Weights of a small contrastive audio-text model.
Model: 19.4M parameters, log mel input, encoder arch wide_resnet, encoder norm batchnorm, encoder activation relu, encoder depths [3, 3, 3], encoder widths [128, 224, 384], text encoder width 320, text encoder layers 8, text encoder norm rmsnorm, text encoder activation swiglu.
Rows from block 5 of the audio encoder of a small contrastive audio-text model, named by matrix and row number. Rows with one number belong to one channel. Each number is 128 + 24 x the weight over its row's rms, rounded and kept within 0 to 255. All counts start at 0.
After each channel's rows are labels from the 100 clips, of 14976, where the channel reaches its highest value: "top examples" is what is common among them. Only what is clearly more common there than usual is listed. The data: single notes of musical instruments (NSynth). In brackets: how many of the 100.
# convs0: first 3x3 conv (encoder.blocks.5.convs.0.weight, 224x224x3x3, each kernel summed), inputs 0-111
# convs1: second 3x3 conv (encoder.blocks.5.convs.1.weight, 224x224x3x3, transposed, each kernel summed), outputs 0-111

convs0.141 [102  91  81 152 125 155  98  63 147 116 128 151 126 122  85 104  98 161 133 129  74 151 168 140 166 148 105 163 152 114 107 136  70 122 185 119 119 143 130 168 145  96 109 104 150 163 104 129 132 131 138 102  56 113 109 152 148  76 155 147  98 117 153 108 102 124 112  89 113 108 129 147 127 117 100 135 128 120 117 175  96 131 131 190 100 152  83 118 158 133 131 102 135 109 157  92 128 104 159 135 139  98 155 128 155  97 140 156 107 118 123 122]
convs1.141 [152  95 113  99 158  91 120 102 151 192 127 122 100 156 115 119 145 160 123 116  97 114 144 102 141  99 126  96 126 109 139 149 106 138 153 119 113 149  73 131 121  81 149 130 113 107 127 151 129  81  94 100 113 100 133 103 141 128 104  94 115 126 115 105 142 148  86  92  70 129 109 121 156 182  93 187 138  95  86 139 125 106 170 129 164  72  99 100 125 113 132 130 125 156 143 151 145 166 124 162 141 109 129 115 129 148 153 133 123 101 148 163]
top examples: mallet (40); octave 6 (34); octave 7 (29)

convs0.134 [168 111 146 155  99 148 117 102 104 165 125  90 124 144 151 159 119 161 114 147 116 116 140 167 159 114 139 139 131 128 151  67 136 106 154 139 122  99 102 138 142 126  89 117 159 156 138 133 112 174 113 104 143 140 137 125 153 115 128 139 150 119 126 134 145 125  92 151 145  99 126 165 124 117 152 134 130 116 148 133 136 101 137 115 139 163 114 159  77  85 141  93 139 110 124 149 106 106 143 125 137 107 141 131 136 129 110  69 109 130  85 145]
convs1.134 [141 100 128 122 116 145 147 120 115  98 143 150 139 137 122  94 124 146 146 153 129 147 106 105 114 156 131 133 114 162 134 120  94 147 123 109 192 113 102 164 107 159 102 131  80 115  78  88 125 121 120 116 117 150 144 134  97 111 124 122 139 129 164 103  96 142 191 108  98 108 115 120 140  91 146 133  97 146  95 171  97 109 120 166 151 171 126 118 128 145  97 107 126 130 109 109 175 131 160 148  83 164 127 138  93 118 129 124 119 104  83 178]
top examples: octave 6 (46); pitch class G# (40)

convs0.184 [107  99 110  87 126 159 106  61 126 151  87 129 124 138 124 121 128 113 143 141 111 161 103 158 128 117 149 140 147 144  96 104 100 184 117 117  80 122  95 167 127 124 107 163 114 156 147 107 106 135  91 141  93 126 153 143 132 139 152 176  91 123 166 109 146 112 129 107 152  73  70 130 146  99 144  89  81 106 125 129 136 122 128 124 120 148  96 100 145 100 125 152 107 154 123 125 103 126 143 135 120  82  96 140 117 125 118  80 143 120 142 135]
convs1.184 [125 111 106 100 134  76 131 122 137 143 121 141 147  91 112 159 150 148 138  88 148 135 130  84 113 124 134 144 148 133 119  88 166 138 187 153 116 129 164 118 159 144 105 152 156 119 106 111 105 108 142 162  90  98 122 135  83 152 118  83 122 138 119 178 139 156 111 144 128 108 165 132  89 141 145 133 140 127 131 119 111 122 109 123 119 113  94 154 129  95 138 161 126 114  92 116 101 166  77 166 140 146 102  89 112 157 154 130 151 104 107 166]
top examples: octave 6 (38); pitch class A# (35); octave 7 (29)

convs0.64 [139 134 173 141 146 169 107 130 122 152 124 114 106 123 127 128  86 135 152 131 135 120 115 157 145 119 116 148 139 157 112 126 112  60  94 128 140 162 102 100 137 134 130  95 131 106 126 104 122 105 128 124 119 166 138  89 122 115 157 142 111 113 131 134  91 118 124 149  88 151 125 161  93 121 124 171 152 154 148 128 130 132  99 122 130 167 140 155 144 165 129 121 141 150 111 106 157 168 132 117 152 121 180 129 151  79 101 159 166 151 110 120]
convs1.64 [179 159 105 163 122 104 166 111 139 121 151  89 102 130  64 144 151 141 104 151 114 138 127 155 129 143 155  56 114 142 130 100 126 160 137 143 158 117 133 105 171 106 109  82 133  80 112  89 152 131 104 145 133  98 141  92 173 124 103 129  90 112 152 110 146 123 114 138 109 194 144 118 124 145 130 105 172  93 149 135 110 144 181 129 166 143 151 112  89 113 152  93 102 140 104 124 116 114 170 118  83 144 144  78 144 144 130 113 104 130  85 116]
top examples: mallet (39); octave 7 (33); pitch class: A# (31)

convs0.205 [128 111  80 144 140 140 157 130 166 119 122  67  88 124 135 135 119 126 131  90 131 113 115 146 134 115 115 102 116 117 116 144 135 160 105  69 167 134 116 143  94 141 135 152 117 110  89 101  89 171 130 163 106 120 110 132  92 112 112  95 156 104 105 156 108 140 128 123 133  97 128 136 136 193 129 160 173 121 122  93 130 132 124 159 123  77 131 130 125 103 136 163 100 178 116 134 113  93 118  95 131 124  96 111 115 104 144 145 185 154 139 109]
convs1.205 [130 164 126 120 119 121 129 188 103 140 152 124 138 105 104 155 149 122 131 133 109 152 125 161 116 145 149  89  80 138 132 174 117  84 103 149 122 151  89  97 140  80 142 120 134 110 127 108 126 112 141 134 131 159 133 146 151  99 125 126 131 119 153  94 121 105  88 109 138 180 126 135 129 151 125 150 123 110 101 121 118  85 160 106  90 102 167 127  63  95 142  90  87 125 106 101 114 137 138 148 152 129 125  89 162 111 124 127 171 159 153 110]
top examples: bass (60)

convs0.189 [136  88 149 125 109 133 129 110 104 106  96 102 102 156 116 100 111 119 142 152 168 120 139 111 145 141 149 144  70  86 153 132 118 153 159 129 115  77  97 130 151 129 146 147  95 145 113 121 163 127 130 157  75 149 186 117 164 134 152 125 147 112 152 173 120 147 146 137 111 148 194 107 154 125 152 139  94 111 128  85 181 112  91 143 128 129 126  97 142 144 107 155 108 117 124 110 109 156 109 103 132 139  91 158 119 139 119 139 118 142 149 102]
convs1.189 [133 112 136  79 162  99  98 154 100 171 102 118 147 106 147 140 162 169 107  98 137 147 169 126 194 144 142 157 140 162 129 140 119 120 136 145 115 131 157 125  87 155 129 162 118 116  79 169  92  86 144 126 175 117 143 135 126 149 141 122 130 142 114 133 134 122  66 157 137 126 125 140 150 141 114 126 108 131 131 134 138 102 126 114 122 153 157 107  95 145 159 149  86 163 135 185 129 146 112 121 156 128  81 139 121  92 127 113 133 128 106 118]
top examples: octave 6 (46); pitch class A# (45); note: A#6 (36)

convs0.156 [111  95 147 112  83 164 104 119 147  92 105 163 167 159  86  92 120 109  60  79 120 172  99 178 157  91 148 124 179 148 141 147 106 148 153  94 138 116 100 166 115 119  85 114 133  46 161 136 143 113 133 120 119 115 142 167 140 130 150 104 123 132 112 104 136 143 124 101 159 120 120 131  97 147  72 100 141 152 139 122 113 145 118  95 104 147 134 117 124 108 159 131 140 123 125 126 154 123 123 129 149  72 161 145 132 111 177 123 112 152 142 109]
convs1.156 [108 130 129 127 126 157 119 102 143 120 155 145  82 144 150 149 145 110  78 106 147  65 125 144 131 158 115  83  88 146 175 114 133 158 165  96 101 147 136 133 142 114 102 112  69 134 164 114 141 110 144 155 166 119 125 164 102 150 110 113 133 127 107 122 111 134 119 120 162 165 155  99 130 152 110 102 126 120 133 132 115 162 116 118 134 150 128  92 108 171 118  93 142 135 152 119 134 136 131 156 147  95 121 183 131 140 134 159 107 171 148 145]
top examples: mallet (60)

convs0.193 [150 118 123  71 134 127 157  75 132 163 115 128  85 132 128 105 146 101 130 141 117 146 136 171 137  75 139 115 130 149 108  99 128 117 127  68 124 108 134 106 131 123 124 111 155 155 131 121 115 128  98 121 136 122 135 135  79 183 104 111 106 128 148 116 151  87 100 106 148 158 120 101 103  99 118 163 140 111 140 159 111 147 123 124 113 172  88 148 131 124  86 106 131 148 139  70 104 122 143  93 128 102 123 122 108 110 107 157 120  75 122 151]
convs1.193 [110 165 119  95 153  99 150 117 129 161 176 113 101 121 143 112 108  90 135  83 118 155 125 122 141 126 142 159 139  81 131 132 101 135 172 125 118 138 135 150 157  86 124  90 149  95 125 133 137 138 126 138 117  38 108  94 109 101 139 123 168 135  89 162  93 131 126 103 147  81  92 146 133 146 143 120  93 118 128 126 127  73 136 100 118 120 125 151 112 113 118 118  93 130 135 100  93 124 135 123 107  96 164 116 129 118 163 109 133 154 156  56]
top examples: mallet (43); octave 7 (33)

convs0.111 [133 153 144 113  55 132 114 140 123 130 158 141 106 114 141 140 115 153 123 171 107  85 149 121 135 130 176 145 140  97 141 139 166  67 124 101 115  88 118 131  86 107 143 123 136 119 123 121  95 159 128 164 133 138 107  94 138 143 148 119 138 134  99 114 103 148 132 148 116 142 119 112 145 102  98 145 143  76 104 109 108 150 161 130 112 128 114 142 159 124 145  99 117 128 129 153 143  87 142 148 111 130 106 122 105 149 127 130 108 102 164 140]
convs1.111 [157 168 107  99 120 135 123 118 102  93 105 138 141 126  81 143 137 158 116  99 125 107 136 104 117 142 144 152 116 161 171 135 154 150 114 119 133 140 124 117 130  96 145 148  80 150 136 122 144 136 129 102 124 129 144 113 104 144 164 127 128 170 122 155 133 137 145 152 131 111 114 111 165 145 167 117 144  87  92 113 149 134 152 125  73 195 131 124 154 127 113 156 167 137 112 121 120 184 142 146 101  79 112  84 119 115 135 146  95 122  89 141]
top examples: octave 6 (55); pitch class A# (38); note: A#6 (31)

convs0.115 [149 129 126 127 128 122  63 145 133 135 112 113 121 138 145 106 126 137 119 120 106 123 116 137 160 183 130 160 138  99 150  91  88 147 137 113 110  94 118 123 131 136 144 170 119 133 132 118 125 124 142 108 109  72 171 117 135 107 180 117 167 122 123 131 144 117 124 144  94 167 172 151 125 142 130 174 115 156 100 121 126 162 159 129 116 131 124 127 158 162 122  92 144  82 152 142 160 131  89 126 172 128 117 164 132 142 143 103 177 138 133 114]
convs1.115 [129 122 125 113 121  91 152 167 133  77 117 134 147 148 136 114 128 125 150 139 138 124 157 115 118 116 146 108 138  95 157 105 116 134  94  83  93 146 153 141 132 151 130 113 102 160 145 123 111 117 132 119 128 170 154 154 132 133 108 119 113 140 129 101 112 171 122 131  97  91 112 151 108 103 127 131 108  97 121 137  85 149 125 149 122 135 143 126 122 123  95 128 160 157  95 138  80 167 132 138 119 121 153 115 129 139 105 125 109 164 126 124]
top examples: octave 6 (45)

convs0.103 [133 136 119 145 105  98 103 109 119 114 106  96 145 101  79 124 145 150 125 151 102 167 141 123  88  96  83  96  96 107 107 102 117 160  57 132  98 113 128 115 167  86  91 185 163 145 136 109 141 102 122 112  89 144 133 113 113 117 150  93  79 129 112 124 101 108 137 144 112  99 141 153 132 125 120 116  89 127 147  91 125 150 137 125 111 125 134 122 106 123 133 139 128 143 140  94 160 170 155 108 152 111 105 151 132 112 100 128 118 113  84 140]
convs1.103 [153 123 117 113 136 107 111  98 120 156 115  88 140 120 129 140  93  91 144 134 145 118 118 191 139 122 174 146 106 113  91 154  90 105 118  82  93 124 132 147 131 113 129 115  78 136 122 132 113 123 119 163 124  83 160 116 129 101  98 157 110  92 137 153 125  95 161 120 147  82 124 119 127 146  90 113  83 128 116 114 145  82 131 145 126 150 165 148 127 159 144 130 135 155 145 152 101 132 117 154 159 140 153 172 137 115 152 156 113 129 132 170]
top examples: mallet (28)

convs0.210 [154 178 142 124 171 127 105  92 160 121 123  61 146 157 129  99 114 168  84 156 122 164 107 110 154 135  82 105 126 101 172 146 122 126 141 136 178 109 134 101 117 142 102 129 123 101 161 117 177 120 142  87 143 100 115 171 125  78 119 176 127 167 129 170 121 110  93 126 103 128  78 148 139 118 125 127  92 127 158 176 128  75 148 159 172 147  96 115 126  93 143 136 125 120 107 156 131 149 119 127 134 161  78 136 134 105 102 129 133 130 165  80]
convs1.210 [147 130 121 112 113 103 170 120  88 104 120 135 105 149 143 157 125 142 125 119 132 123 120 114 122 145 132 122 152 107 118 102 156 131 133 149 140 107 129 148 145 105 118 127  82 120 156 115 171 161  83 124 149 174 130 141 134 106  99 152 119 119  96 137  83 110 130  96 131 109 134 125 128 108 127 121  83 138 152 178 134  93 166 156 137 128 153 137 108 178  99 130 153 146 172 160  96 156 156 177 157 170 130 157 186 106 107 130 170 130  98 141]
top examples: octave 6 (33)

convs0.54 [112  99 109 133 145 129  93 160  98 106 128 105 130 124 113 131 120 157 130 155  82  79 160 128 164 109 138 126 173  83  59 117 116 163 141  98 139 148  96 109 170 128 125 103 135 136  67 141 123 138 111 110 117 104 129  97 138 100  85  80 132 124 122 102 157 106 157 134 142 122  95 132 175 169 122 129 120 136  84 156  88 142 116 148  79 106 104 144 124 116 100 112 125  90 143 109 128 173 168 144 100 125 135 112 130 108 157 134 115  83 175  79]
convs1.54 [141 140  96 123  88  94  97  92 122 155 119 125 148  68 156 142  97 157 118 124 109  98 132 143 141 145 122 131 115 107 138 119 149 119 169 122  99 138 105 130 103 104 122 142  92 158 134 117 157 106 133  82 153 149 102 102 140 131 168 133 139 148 111  99 118 127 118 146 104 108 111 148  87 128 142 135 131 143 105 119 128 142 157 101 118 110 128 144 147  94 113 143 160 129 133 185 112 147 150 187 112  75 104 107  98 158 137 119 153 114 157  78]
top examples: mallet (43); octave 7 (34); note: E7 (25)