config.yaml
encoder_arch: "wide_resnet"
train_examples: 78125
encoder_activation: "relu"
encoder_kernel_size: 3
text_encoder_causal: false
text_encoder_norm: "rmsnorm"
text_encoder_norm_position: "pre"
text_encoder_activation: "swiglu"
residual_init: "none"
max_precond_dim: 1536
one_sided: false
max_steps: 1200
weight_decay: 0.4
Rows from block 6 of the audio encoder of a small contrastive audio-text model, named by matrix and row number. Rows with one number belong to one channel. Each number is 500 + 50 x the weight over its row's rms, rounded and kept within 0 to 999. All counts start at 0. Numbers have three digits each.
Before each channel's rows are labels from the 100 clips, of 14976, where the channel reaches its highest value: "top examples" is what is common among them. Only what is clearly more common there than usual is listed. The data: single notes of musical instruments (NSynth). In brackets: how many of the 100, against the usual share in percent.
# convs0: first 3x3 conv, stride 2 (encoder.blocks.6.convs.0.weight, 384x224x3x3, each kernel summed), inputs 112-223
# convs1: second 3x3 conv (encoder.blocks.6.convs.1.weight, 384x384x3x3, transposed, each kernel summed), outputs 96-191

top examples: pitch class F# (33 vs 7.4); note: F#6 (32 vs 0.9)
convs0.320:569494502509552486526549572404504483424558497447564428604479550527476501536581583483528486486549518512498667485427513440495436474535524530580435541509509479413545481522553491445510550479464423515479475508528510507458532536519465474522493422476489538450546493557518528462493559541533513461564483545509541411653486395452503494496538476506
convs1.320:505518483459471561528425566462565540432482417443496498417365551559484509409555464515531488448431528485456509484545567458498523461470477389502485512574511527491510568495477462439487491519467483491522548505486551497486484383535461463547551527435492458490533498455595529551595473481495476439

top examples: octave 6 (46 vs 11.7); pitch class: F (35 vs 7.9); note: D6 (34 vs 1.1); note: F7 (28 vs 0.6)
convs0.27:478489487538570468488506554497526463493482448432577472478559483487362551455521505476506474542539539504419468616420516486503475576500375517553513525528495506572474499541386449518403576515444560549535522491456544471490529529538512560442554506439530524482563426648549551481477427439433488489539474502518555486614531524527588426468439549497
convs1.27:541505494455518573563458523517493617487556399497470568498500611537492550574539454469432404497456525543545494466481446513414484481504589475511492537424561485514481476452542461529534475473464546438517474529493419545533623507390474482510478551537505425456510506520589437422517416577531492540

top examples: synthetic (76 vs 31.2); bass (68 vs 21.4)
convs0.101:573463554552551541539503562599505591512502575448483656397509509497485424451453596453568569521438542489544435481459534461582475507521583568485547386480467472575470385582454571531437567462547488574539545526455511490527508539492428501495541466482494508460535484581535441412517491531526404422525450467506538580527492583510582466611464440580
convs1.101:536458555487517401504618502524485451480511425497459511429569563463447517487537439592402457468529487467469528627563496577489471461504515528447488443477522549476513444420487430467494589443557411448557560478460530491491579470507527398596482472541504515492487521527471508523548429625561442478

top examples: bass (57 vs 21.4); octave 0 (35 vs 3)
convs0.180:485445573416486465458456532512476601429489474489440512553477569421504537511431454414581531565434562481579542557493485526483468443470458539470507419515534504484444491464434601507449414486521551493513518476516445527477450416552489489386509573488498539518480501519550542605478495370507482488406492591473480544579499453450549544472453545470
convs1.180:474542476565456480497530537522512491440625449489520482484486551439484557536475546508445569473371435481413555519516484417619442483551431462570439454537445460498466499532466505547444503422528507518518593514432406500420576474495516477482513479535507517522497547459558479586424420502455566437

top examples: octave 6 (45 vs 11.7); octave 7 (35 vs 7.7)
convs0.90:486485376485485389488448486456425546522523592517463513498388403514465496425539519428487547404494506622515505467501513512492593548572567539527479538474497621494503495516521471415486520545474565419514519425413413426494561568525535408464441521530471498482473528480561526422544545476509518467420495517498544465446489590506469526527448503419
convs1.90:519498507493488489536426510516429546456484488494494428422452509549437505453494482512431394485556423448554536454511463455538476468531500429475495581463452525448491530517474388402546464451556493504481531509476556447513485537534495458449515466449491477543428466519600538598388546493566420482

top examples: octave 2 (67 vs 14.5); pitch class D (45 vs 8.5); note: D2 (40 vs 1.3)
convs0.88:507433553473502532407434519557434565523503608481460468526438481546440563521492493553592419481477425404431406491504354525523529513493553572451516515485427530505550478499492488494516431417577456486506483526506534499479485549393525488485536470451408602554516461475472553486486539511453511504604528507442511485437429488447513515456520466462
convs1.88:501486580410494468473442403525560508497407475464466442556535490573451527517475482524604522486569512486506521538458602457468527461516429402470488529400463550524458430626475529507535468513516536467510421474459561434550465453635541554551483420500494526450565441453492536527536533428510468485

top examples: octave 2 (85 vs 14.5); pitch class: G (41 vs 8.3); note: G2 (32 vs 1.3); note: D#2 (32 vs 1.3)
convs0.305:475467461475519522579483556505511444525606488464432593525526500487517513538554532450550489484545498531538459476426569478481444522552473534547412468495570539463423462566439471514534519593528515478536477446499497487539499501475531426558545373440447423446496473531530509484533450518470430504466517487485438443582529545489483423532539423440
convs1.305:570455440475517478547479465529464462492512456602551517529482518417460558513445468451424495543494594493513469463615568516455463440537511440412425459450489532466488462489565508511531528503492506493441496439561377538476433525467518505472476457521417455430473536640576549454510472481484632548

top examples: octave 2 (89 vs 14.5); organ (34 vs 12.4); note: D#2 (25 vs 1.3)
convs0.22:569420511445481512529504459529478451505568483552579462436480524460476474519466499498473559566481527512438443469509463547499368496533502552455560416575536462550430516485481517569498442490500504488566590420410481485564519502538602497471527554498464560519496559519518440526481436523453510455507561341460541519458482561508537508446419594504
convs1.22:549513478449561466432537478493455475429512439534482543469558466398437515540517561514452581547525624457441514555506558379491441501467467549373452483543442493539391428544409585515566468456533508397429544472482477499553557526470575430419424532491458512459605551522544543477439536562519555572

top examples: synthetic (63 vs 31.2); bass (53 vs 21.4)
convs0.336:529438441600589471514560524535471676410528504455461562539571493447548373568462437446500576501490514536518506399562482601555538453546470480472478530465503541522502442547463425538476427586545482536525508589432502486420467571513562493508487416604460541497517514564456454502565545450454439491505494583544551536426407526515497456502519423473
convs1.336:444424497467492558567574566515520462539497495480521454476546541463447575561486503425493485456487480464485576422627476556399560539542494587466504477531496480501507509592560490465412479463506435449557571511491613481433501505563543504545543536528462617495478569549459483500449478427455475553

top examples: bass (54 vs 21.4); pitch class G (35 vs 8.3)
convs0.249:496492467607529517564517519481554496581416441475550493474506494468465573506461426503493574546512563438450400577498507461541503493477525407461557488455518556551507561424464468550457475512474439518562414551539583498425480510470386498602449522555407511500396483472493502465523426536551410439509514558497450510564521480506545515435516505569
convs1.249:515509478605505524527436532533549503394496432400489459527477512512523585551443481504502531467465471460487488557513578386500535524524470484541523581517491550565541512524474502455494561486496574562412463536472461591481528505525493510546512381484516506512513509508529451557438480482587538523

top examples: octave 6 (38 vs 11.7); pitch class C (36 vs 9.2); note: C6 (35 vs 1.3)
convs0.100:475514510479479514465508470476528584484554523444489462453476454507519475424542535583568421578423496433476530486443490524414566514546527612405487482556378542509386481405426534348490515569547431593421502497496488484488497476447525582488494437534555508455531452512427496457489371500490503489481447441505568527551541584561516518451543533557
convs1.100:505449546423521487478510516486483480515506531583492448472466554536505485576501565555523522578488487541533417495452516491472569488458502513500519559472516551499514534589445437484670533552450463461513540496536605509601494496553491548553492567470604516424488478530409459493382485532423590441

top examples: octave 7 (49 vs 7.7); pitch class G# (35 vs 8); note: G#7 (32 vs 0.6)
convs0.9:486579489433427486461539526483523441575499475566509514575539525634436484526430418536417440434451561471476507530500441555533574467490559543505517491483527475481492467431533463441499528481390385456581534407515419540558569521538531507523553497446615472470498534470478544473571552540490549440507496485458548499552417526559444409531472549478
convs1.9:420616427353487472597471523550562479474597518503519428505425499465483418542584586570510477482591467426480493513456540611492459532481471458445541457580557499452421513443533576556514472482539581523502454591500453531443479428469486448478502554499460466446516433488527455529542476511446469488

top examples: octave 7 (50 vs 7.7)
convs0.41:431445468493573393526466438495569617562535530582500497523507472428477483493529472431548554507556496537519460488557517516481589481498541584531481560534453488439393471507498417539564521539510627425458530498487472553435557465534501549441482433462577487558439439552494509540445413529574493507457555449497594556448396494442479443469484512500
convs1.41:501516453514496564510601473529462528520471487558467444456417438630493479494490584491351482481498564508487429528523580530490437523511617566542503488535565545516510513485469560420473462515545431486478595463441404498533568635424551564471511536562384453505611444501518522511435481477509540602

top examples: octave 2 (72 vs 14.5); pitch class D (44 vs 8.5); note: D2 (43 vs 1.3)
convs0.367:601409444525524443468476457626498414527427561555433533529486519576454434398470524501369545547481498460548577492460426535451518475529527485509519442461394514538489508447460508567502434501510488468503414470462528622419538487440582485487524450510511543452475461564474514537508499464489429552590453472548507444451456528523513464426446492551
convs1.367:543485487548534409506504526492562460530511488559488475539524528495493548506549489510505631497510568504457580631410454469523583573598559467514544491561489618568539487522633552458555596487522567514573357466516529542577474426521511456507599540464449504544585498503625522490520513480484488501

top examples: bass (46 vs 21.4); octave 5 (43 vs 16.1)
convs0.85:526486559486496512472509512436553474492399501527417574518531505508493621426514502511522572442621547432496429531451547513551511508523479439470528447482441549621574453538469575472489483478429521487543566487487522467560590551468459435491553510469563472435545522593541551505511489511510426445570493459466560500494483560472495505558449418463
convs1.85:474587465479432505422575468511498512426581456461467544443466521413505546518475507447476460527542461452515530464551532516505479434456415423479484498540513411517487560482515500606493424455558546553519474497409489548516588419459462457452580520377494467495476488506473573504550465412512590429

top examples: octave 6 (35 vs 11.7); pitch class E (25 vs 7.8)
convs0.356:543597423455546512469542505500422554471539474509446476525539495398428468472526492419499482575450465429568609431507517522443470534421454536502510512529422492431536465502500581582431499544488464480543554547514555449442540505469591486472550424470489532485514431523459505547538470581479486530507511451590553523448505522462500423437525420532
convs1.356:565522536513533486622588465471532548512464452514514598411489464506533556506420566471433482451555486477547510453491516457459497531504458516484466506463489489477449474529514587569521486567461464507529454471571475506457441518519558575492535599555470459446608484518503502468558485546444578453

top examples: octave 7 (42 vs 7.7); octave 6 (31 vs 11.7); pitch class G (27 vs 8.3)
convs0.378:509463430512421435522462555472466506484560506554445479559490567489397498541500530510606545556449466514527486466640442501551556440545457425495469502552379506546570436562516529482401506608532565461519525488500536514453487421501459525438472474487413518505439436439432518522465490510486534542553421444496489448557484536488519606494490364545
convs1.378:539415483487456491429483512501492520514544550440593481460490548464521556470570554548469559453560519479478520512540490494533608556559504410493462532400438575461535431505489451532494440499510455515490538439507535476488439562576454413484509477465480538485473597470515452548488507547524469567

top examples: octave 6 (72 vs 11.7); pitch class C# (57 vs 8.3); note: C#6 (56 vs 1.1)
convs0.160:530494477408538383384474506460530510466502555497545473520470517455492440517474462439478532457312591546507569503504554545494459495492595546507473549445571490494504555513456537441440498518618449432535467478501459571490539504572581513444473472490436648522507509379454438502432500515516520469477563412578484444496526459486549534417508534555
convs1.160:507498446520475487519481514528445518527479513532441506516491478439442553468499437470484437533538371548483468557457486499475575519519518428537491481482588476461429563528510409462444410473535573514454435465460515412405600509451464425552445513533509436519502455543500467451437481591427441483

top examples: octave 6 (45 vs 11.7); octave 8 (31 vs 0.7); note: C8 (31 vs 0.6); note: B6 (28 vs 0.9)
convs0.208:510399459487470429503481529449395469504528613418447527508449492508498538479533521500509512518438550426533456556511594549547554465566608510460519439552475506504434474477518443371507540468427531502427517559628539504513455393484381459429470591423456438510440512495486507456449504496454488547554444551483494506487506450470538514464480500507
convs1.208:583494561500378421454503445382501489522481492445513443520408477541518510503413474561419501555498465383528502468436517433536446427472524576579457505521541453507527538403507467413461545484514547518549607432455545530476482480519560496517407572443492547407488527430422495481506562608557505507

top examples: pitch class F# (59 vs 7.4); note: F#4 (40 vs 1.4)
convs0.47:458480525530480529574554540504571677524483532551462547492528472478488514528444532546587517438552548563416464474433512484452421490512497533438431441525502440450419584605453618394464483523535562520554532451543545448453470453565476406448528495440448476545538452490606537472438416514578493503536436479497468491414548449495454453567540373469
convs1.47:547476534431502582476541506418488590436484441495461468473457580488448408449643492485544484544422511472393477470571462472532493442464472455474465500458461543553415558488523514460423484507528455436480550537467436435442489496510520551411525562524589546532508639418572482498369408515468570426

top examples: bass (60 vs 21.4); octave 0 (59 vs 3); note: A#0 (25 vs 0.8)
convs0.217:557439416559466452501401502463495465477499466507540564503525580451512597415494478581582594481458523475455549519448465445544499377485420374496557529459597550453545521482501522456486507577537463496487451542447497495568555517350495425495484476531509392438500510451560488522520432438559424448511557471463459463520505505519435506542520504529
convs1.217:643445475466417450467479471530569473449545531479452493491514490464426520464507499551469537519457521475523513450504495520563456492461490519459479563484455545551486498463564500497467489543533494608500461567561551375557492531444481459490499484431424413471652552581404596515523529452465529492

top examples: synthetic (60 vs 31.2); octave 7 (27 vs 7.7)
convs0.171:532530480499469468509525537457552462625490399520550437562469430562584489483532480485486524573474403499498475470503552514501644492469572477506505502575533482633574528450576426568499417400502501532487528553471537437472463435514488549494385607537509508521478585421481534457458443523493465487568444481496436520451560576491536442434450523505
convs1.171:497528459455504473554431538641457478411483400468423524456412457512610522547451458478492455453529519470509500487527488485505494527473510523523442527539651494493509507417422475529514508521434549525528509539465478483566504484521457451492555468503523395424503498548521523610483558490499520472

top examples: octave 7 (34 vs 7.7); pitch class G (31 vs 8.3); octave 6 (29 vs 11.7)
convs0.370:433436495525477490446457527511382562454593503434450490505534446454496555552517539427429484581511501463447468529573521535581631486582411593550545513521573531517505513505541461554410477497582434473588496487560508547554524514532510420516491560529475478531530469524498493512530533436508477474459472504422539516443509474452491470517407486519
convs1.370:550533492592487527505504504407481442547555531449506578468552515599490463540602531554469524538469551490464484493469373569523471420400413509533627597645551625515539534524460464520538436437451558535557414499486428517525532526542622467477560551496434470496526512532551554509467498484556532563

top examples: synthetic (78 vs 31.2); bass (76 vs 21.4)
convs0.38:510544471508495468491503481501488456484507605530531538533432493558502492540565574534545667453538484497544442459539495482516523459562491509461436414534466456492544567494460460467613491513462589574479450461620543427538476552469532442491455591475464520481487539543444519475448472488514586521570530577401486511506434465500588451566432469484
convs1.38:520499525511476536597570574523428465523450420511525439484456525473541457526574541520440484553579503474452479538522453399506499488567540546568504492459509528525465577493449471427470512476555347485554462463444474499545481390423462537508485412600404538508441550501469475495471467520401479509

top examples: synthetic (69 vs 31.2); bass (47 vs 21.4)
convs0.176:486428600421479484545517581449482541512461523513559476515549498506508590530461468412570520435466447443501571519482481438506433547536471450544659506470460468620439615503492496548560488506505486485541379511545500477506516543485529493614502562514475468418567460526440590526565518458453468549564486496487438548519406538419561520564495513346
convs1.176:541485481463493425434522544455520492536579467473494539568425416474549563472492525490504533479499536433461510437498516452536557532524540477489480430437471442554622451549471408453541546569440483480516438551601495536366477507564483541520494479556572638416497549580521493497451465513376486561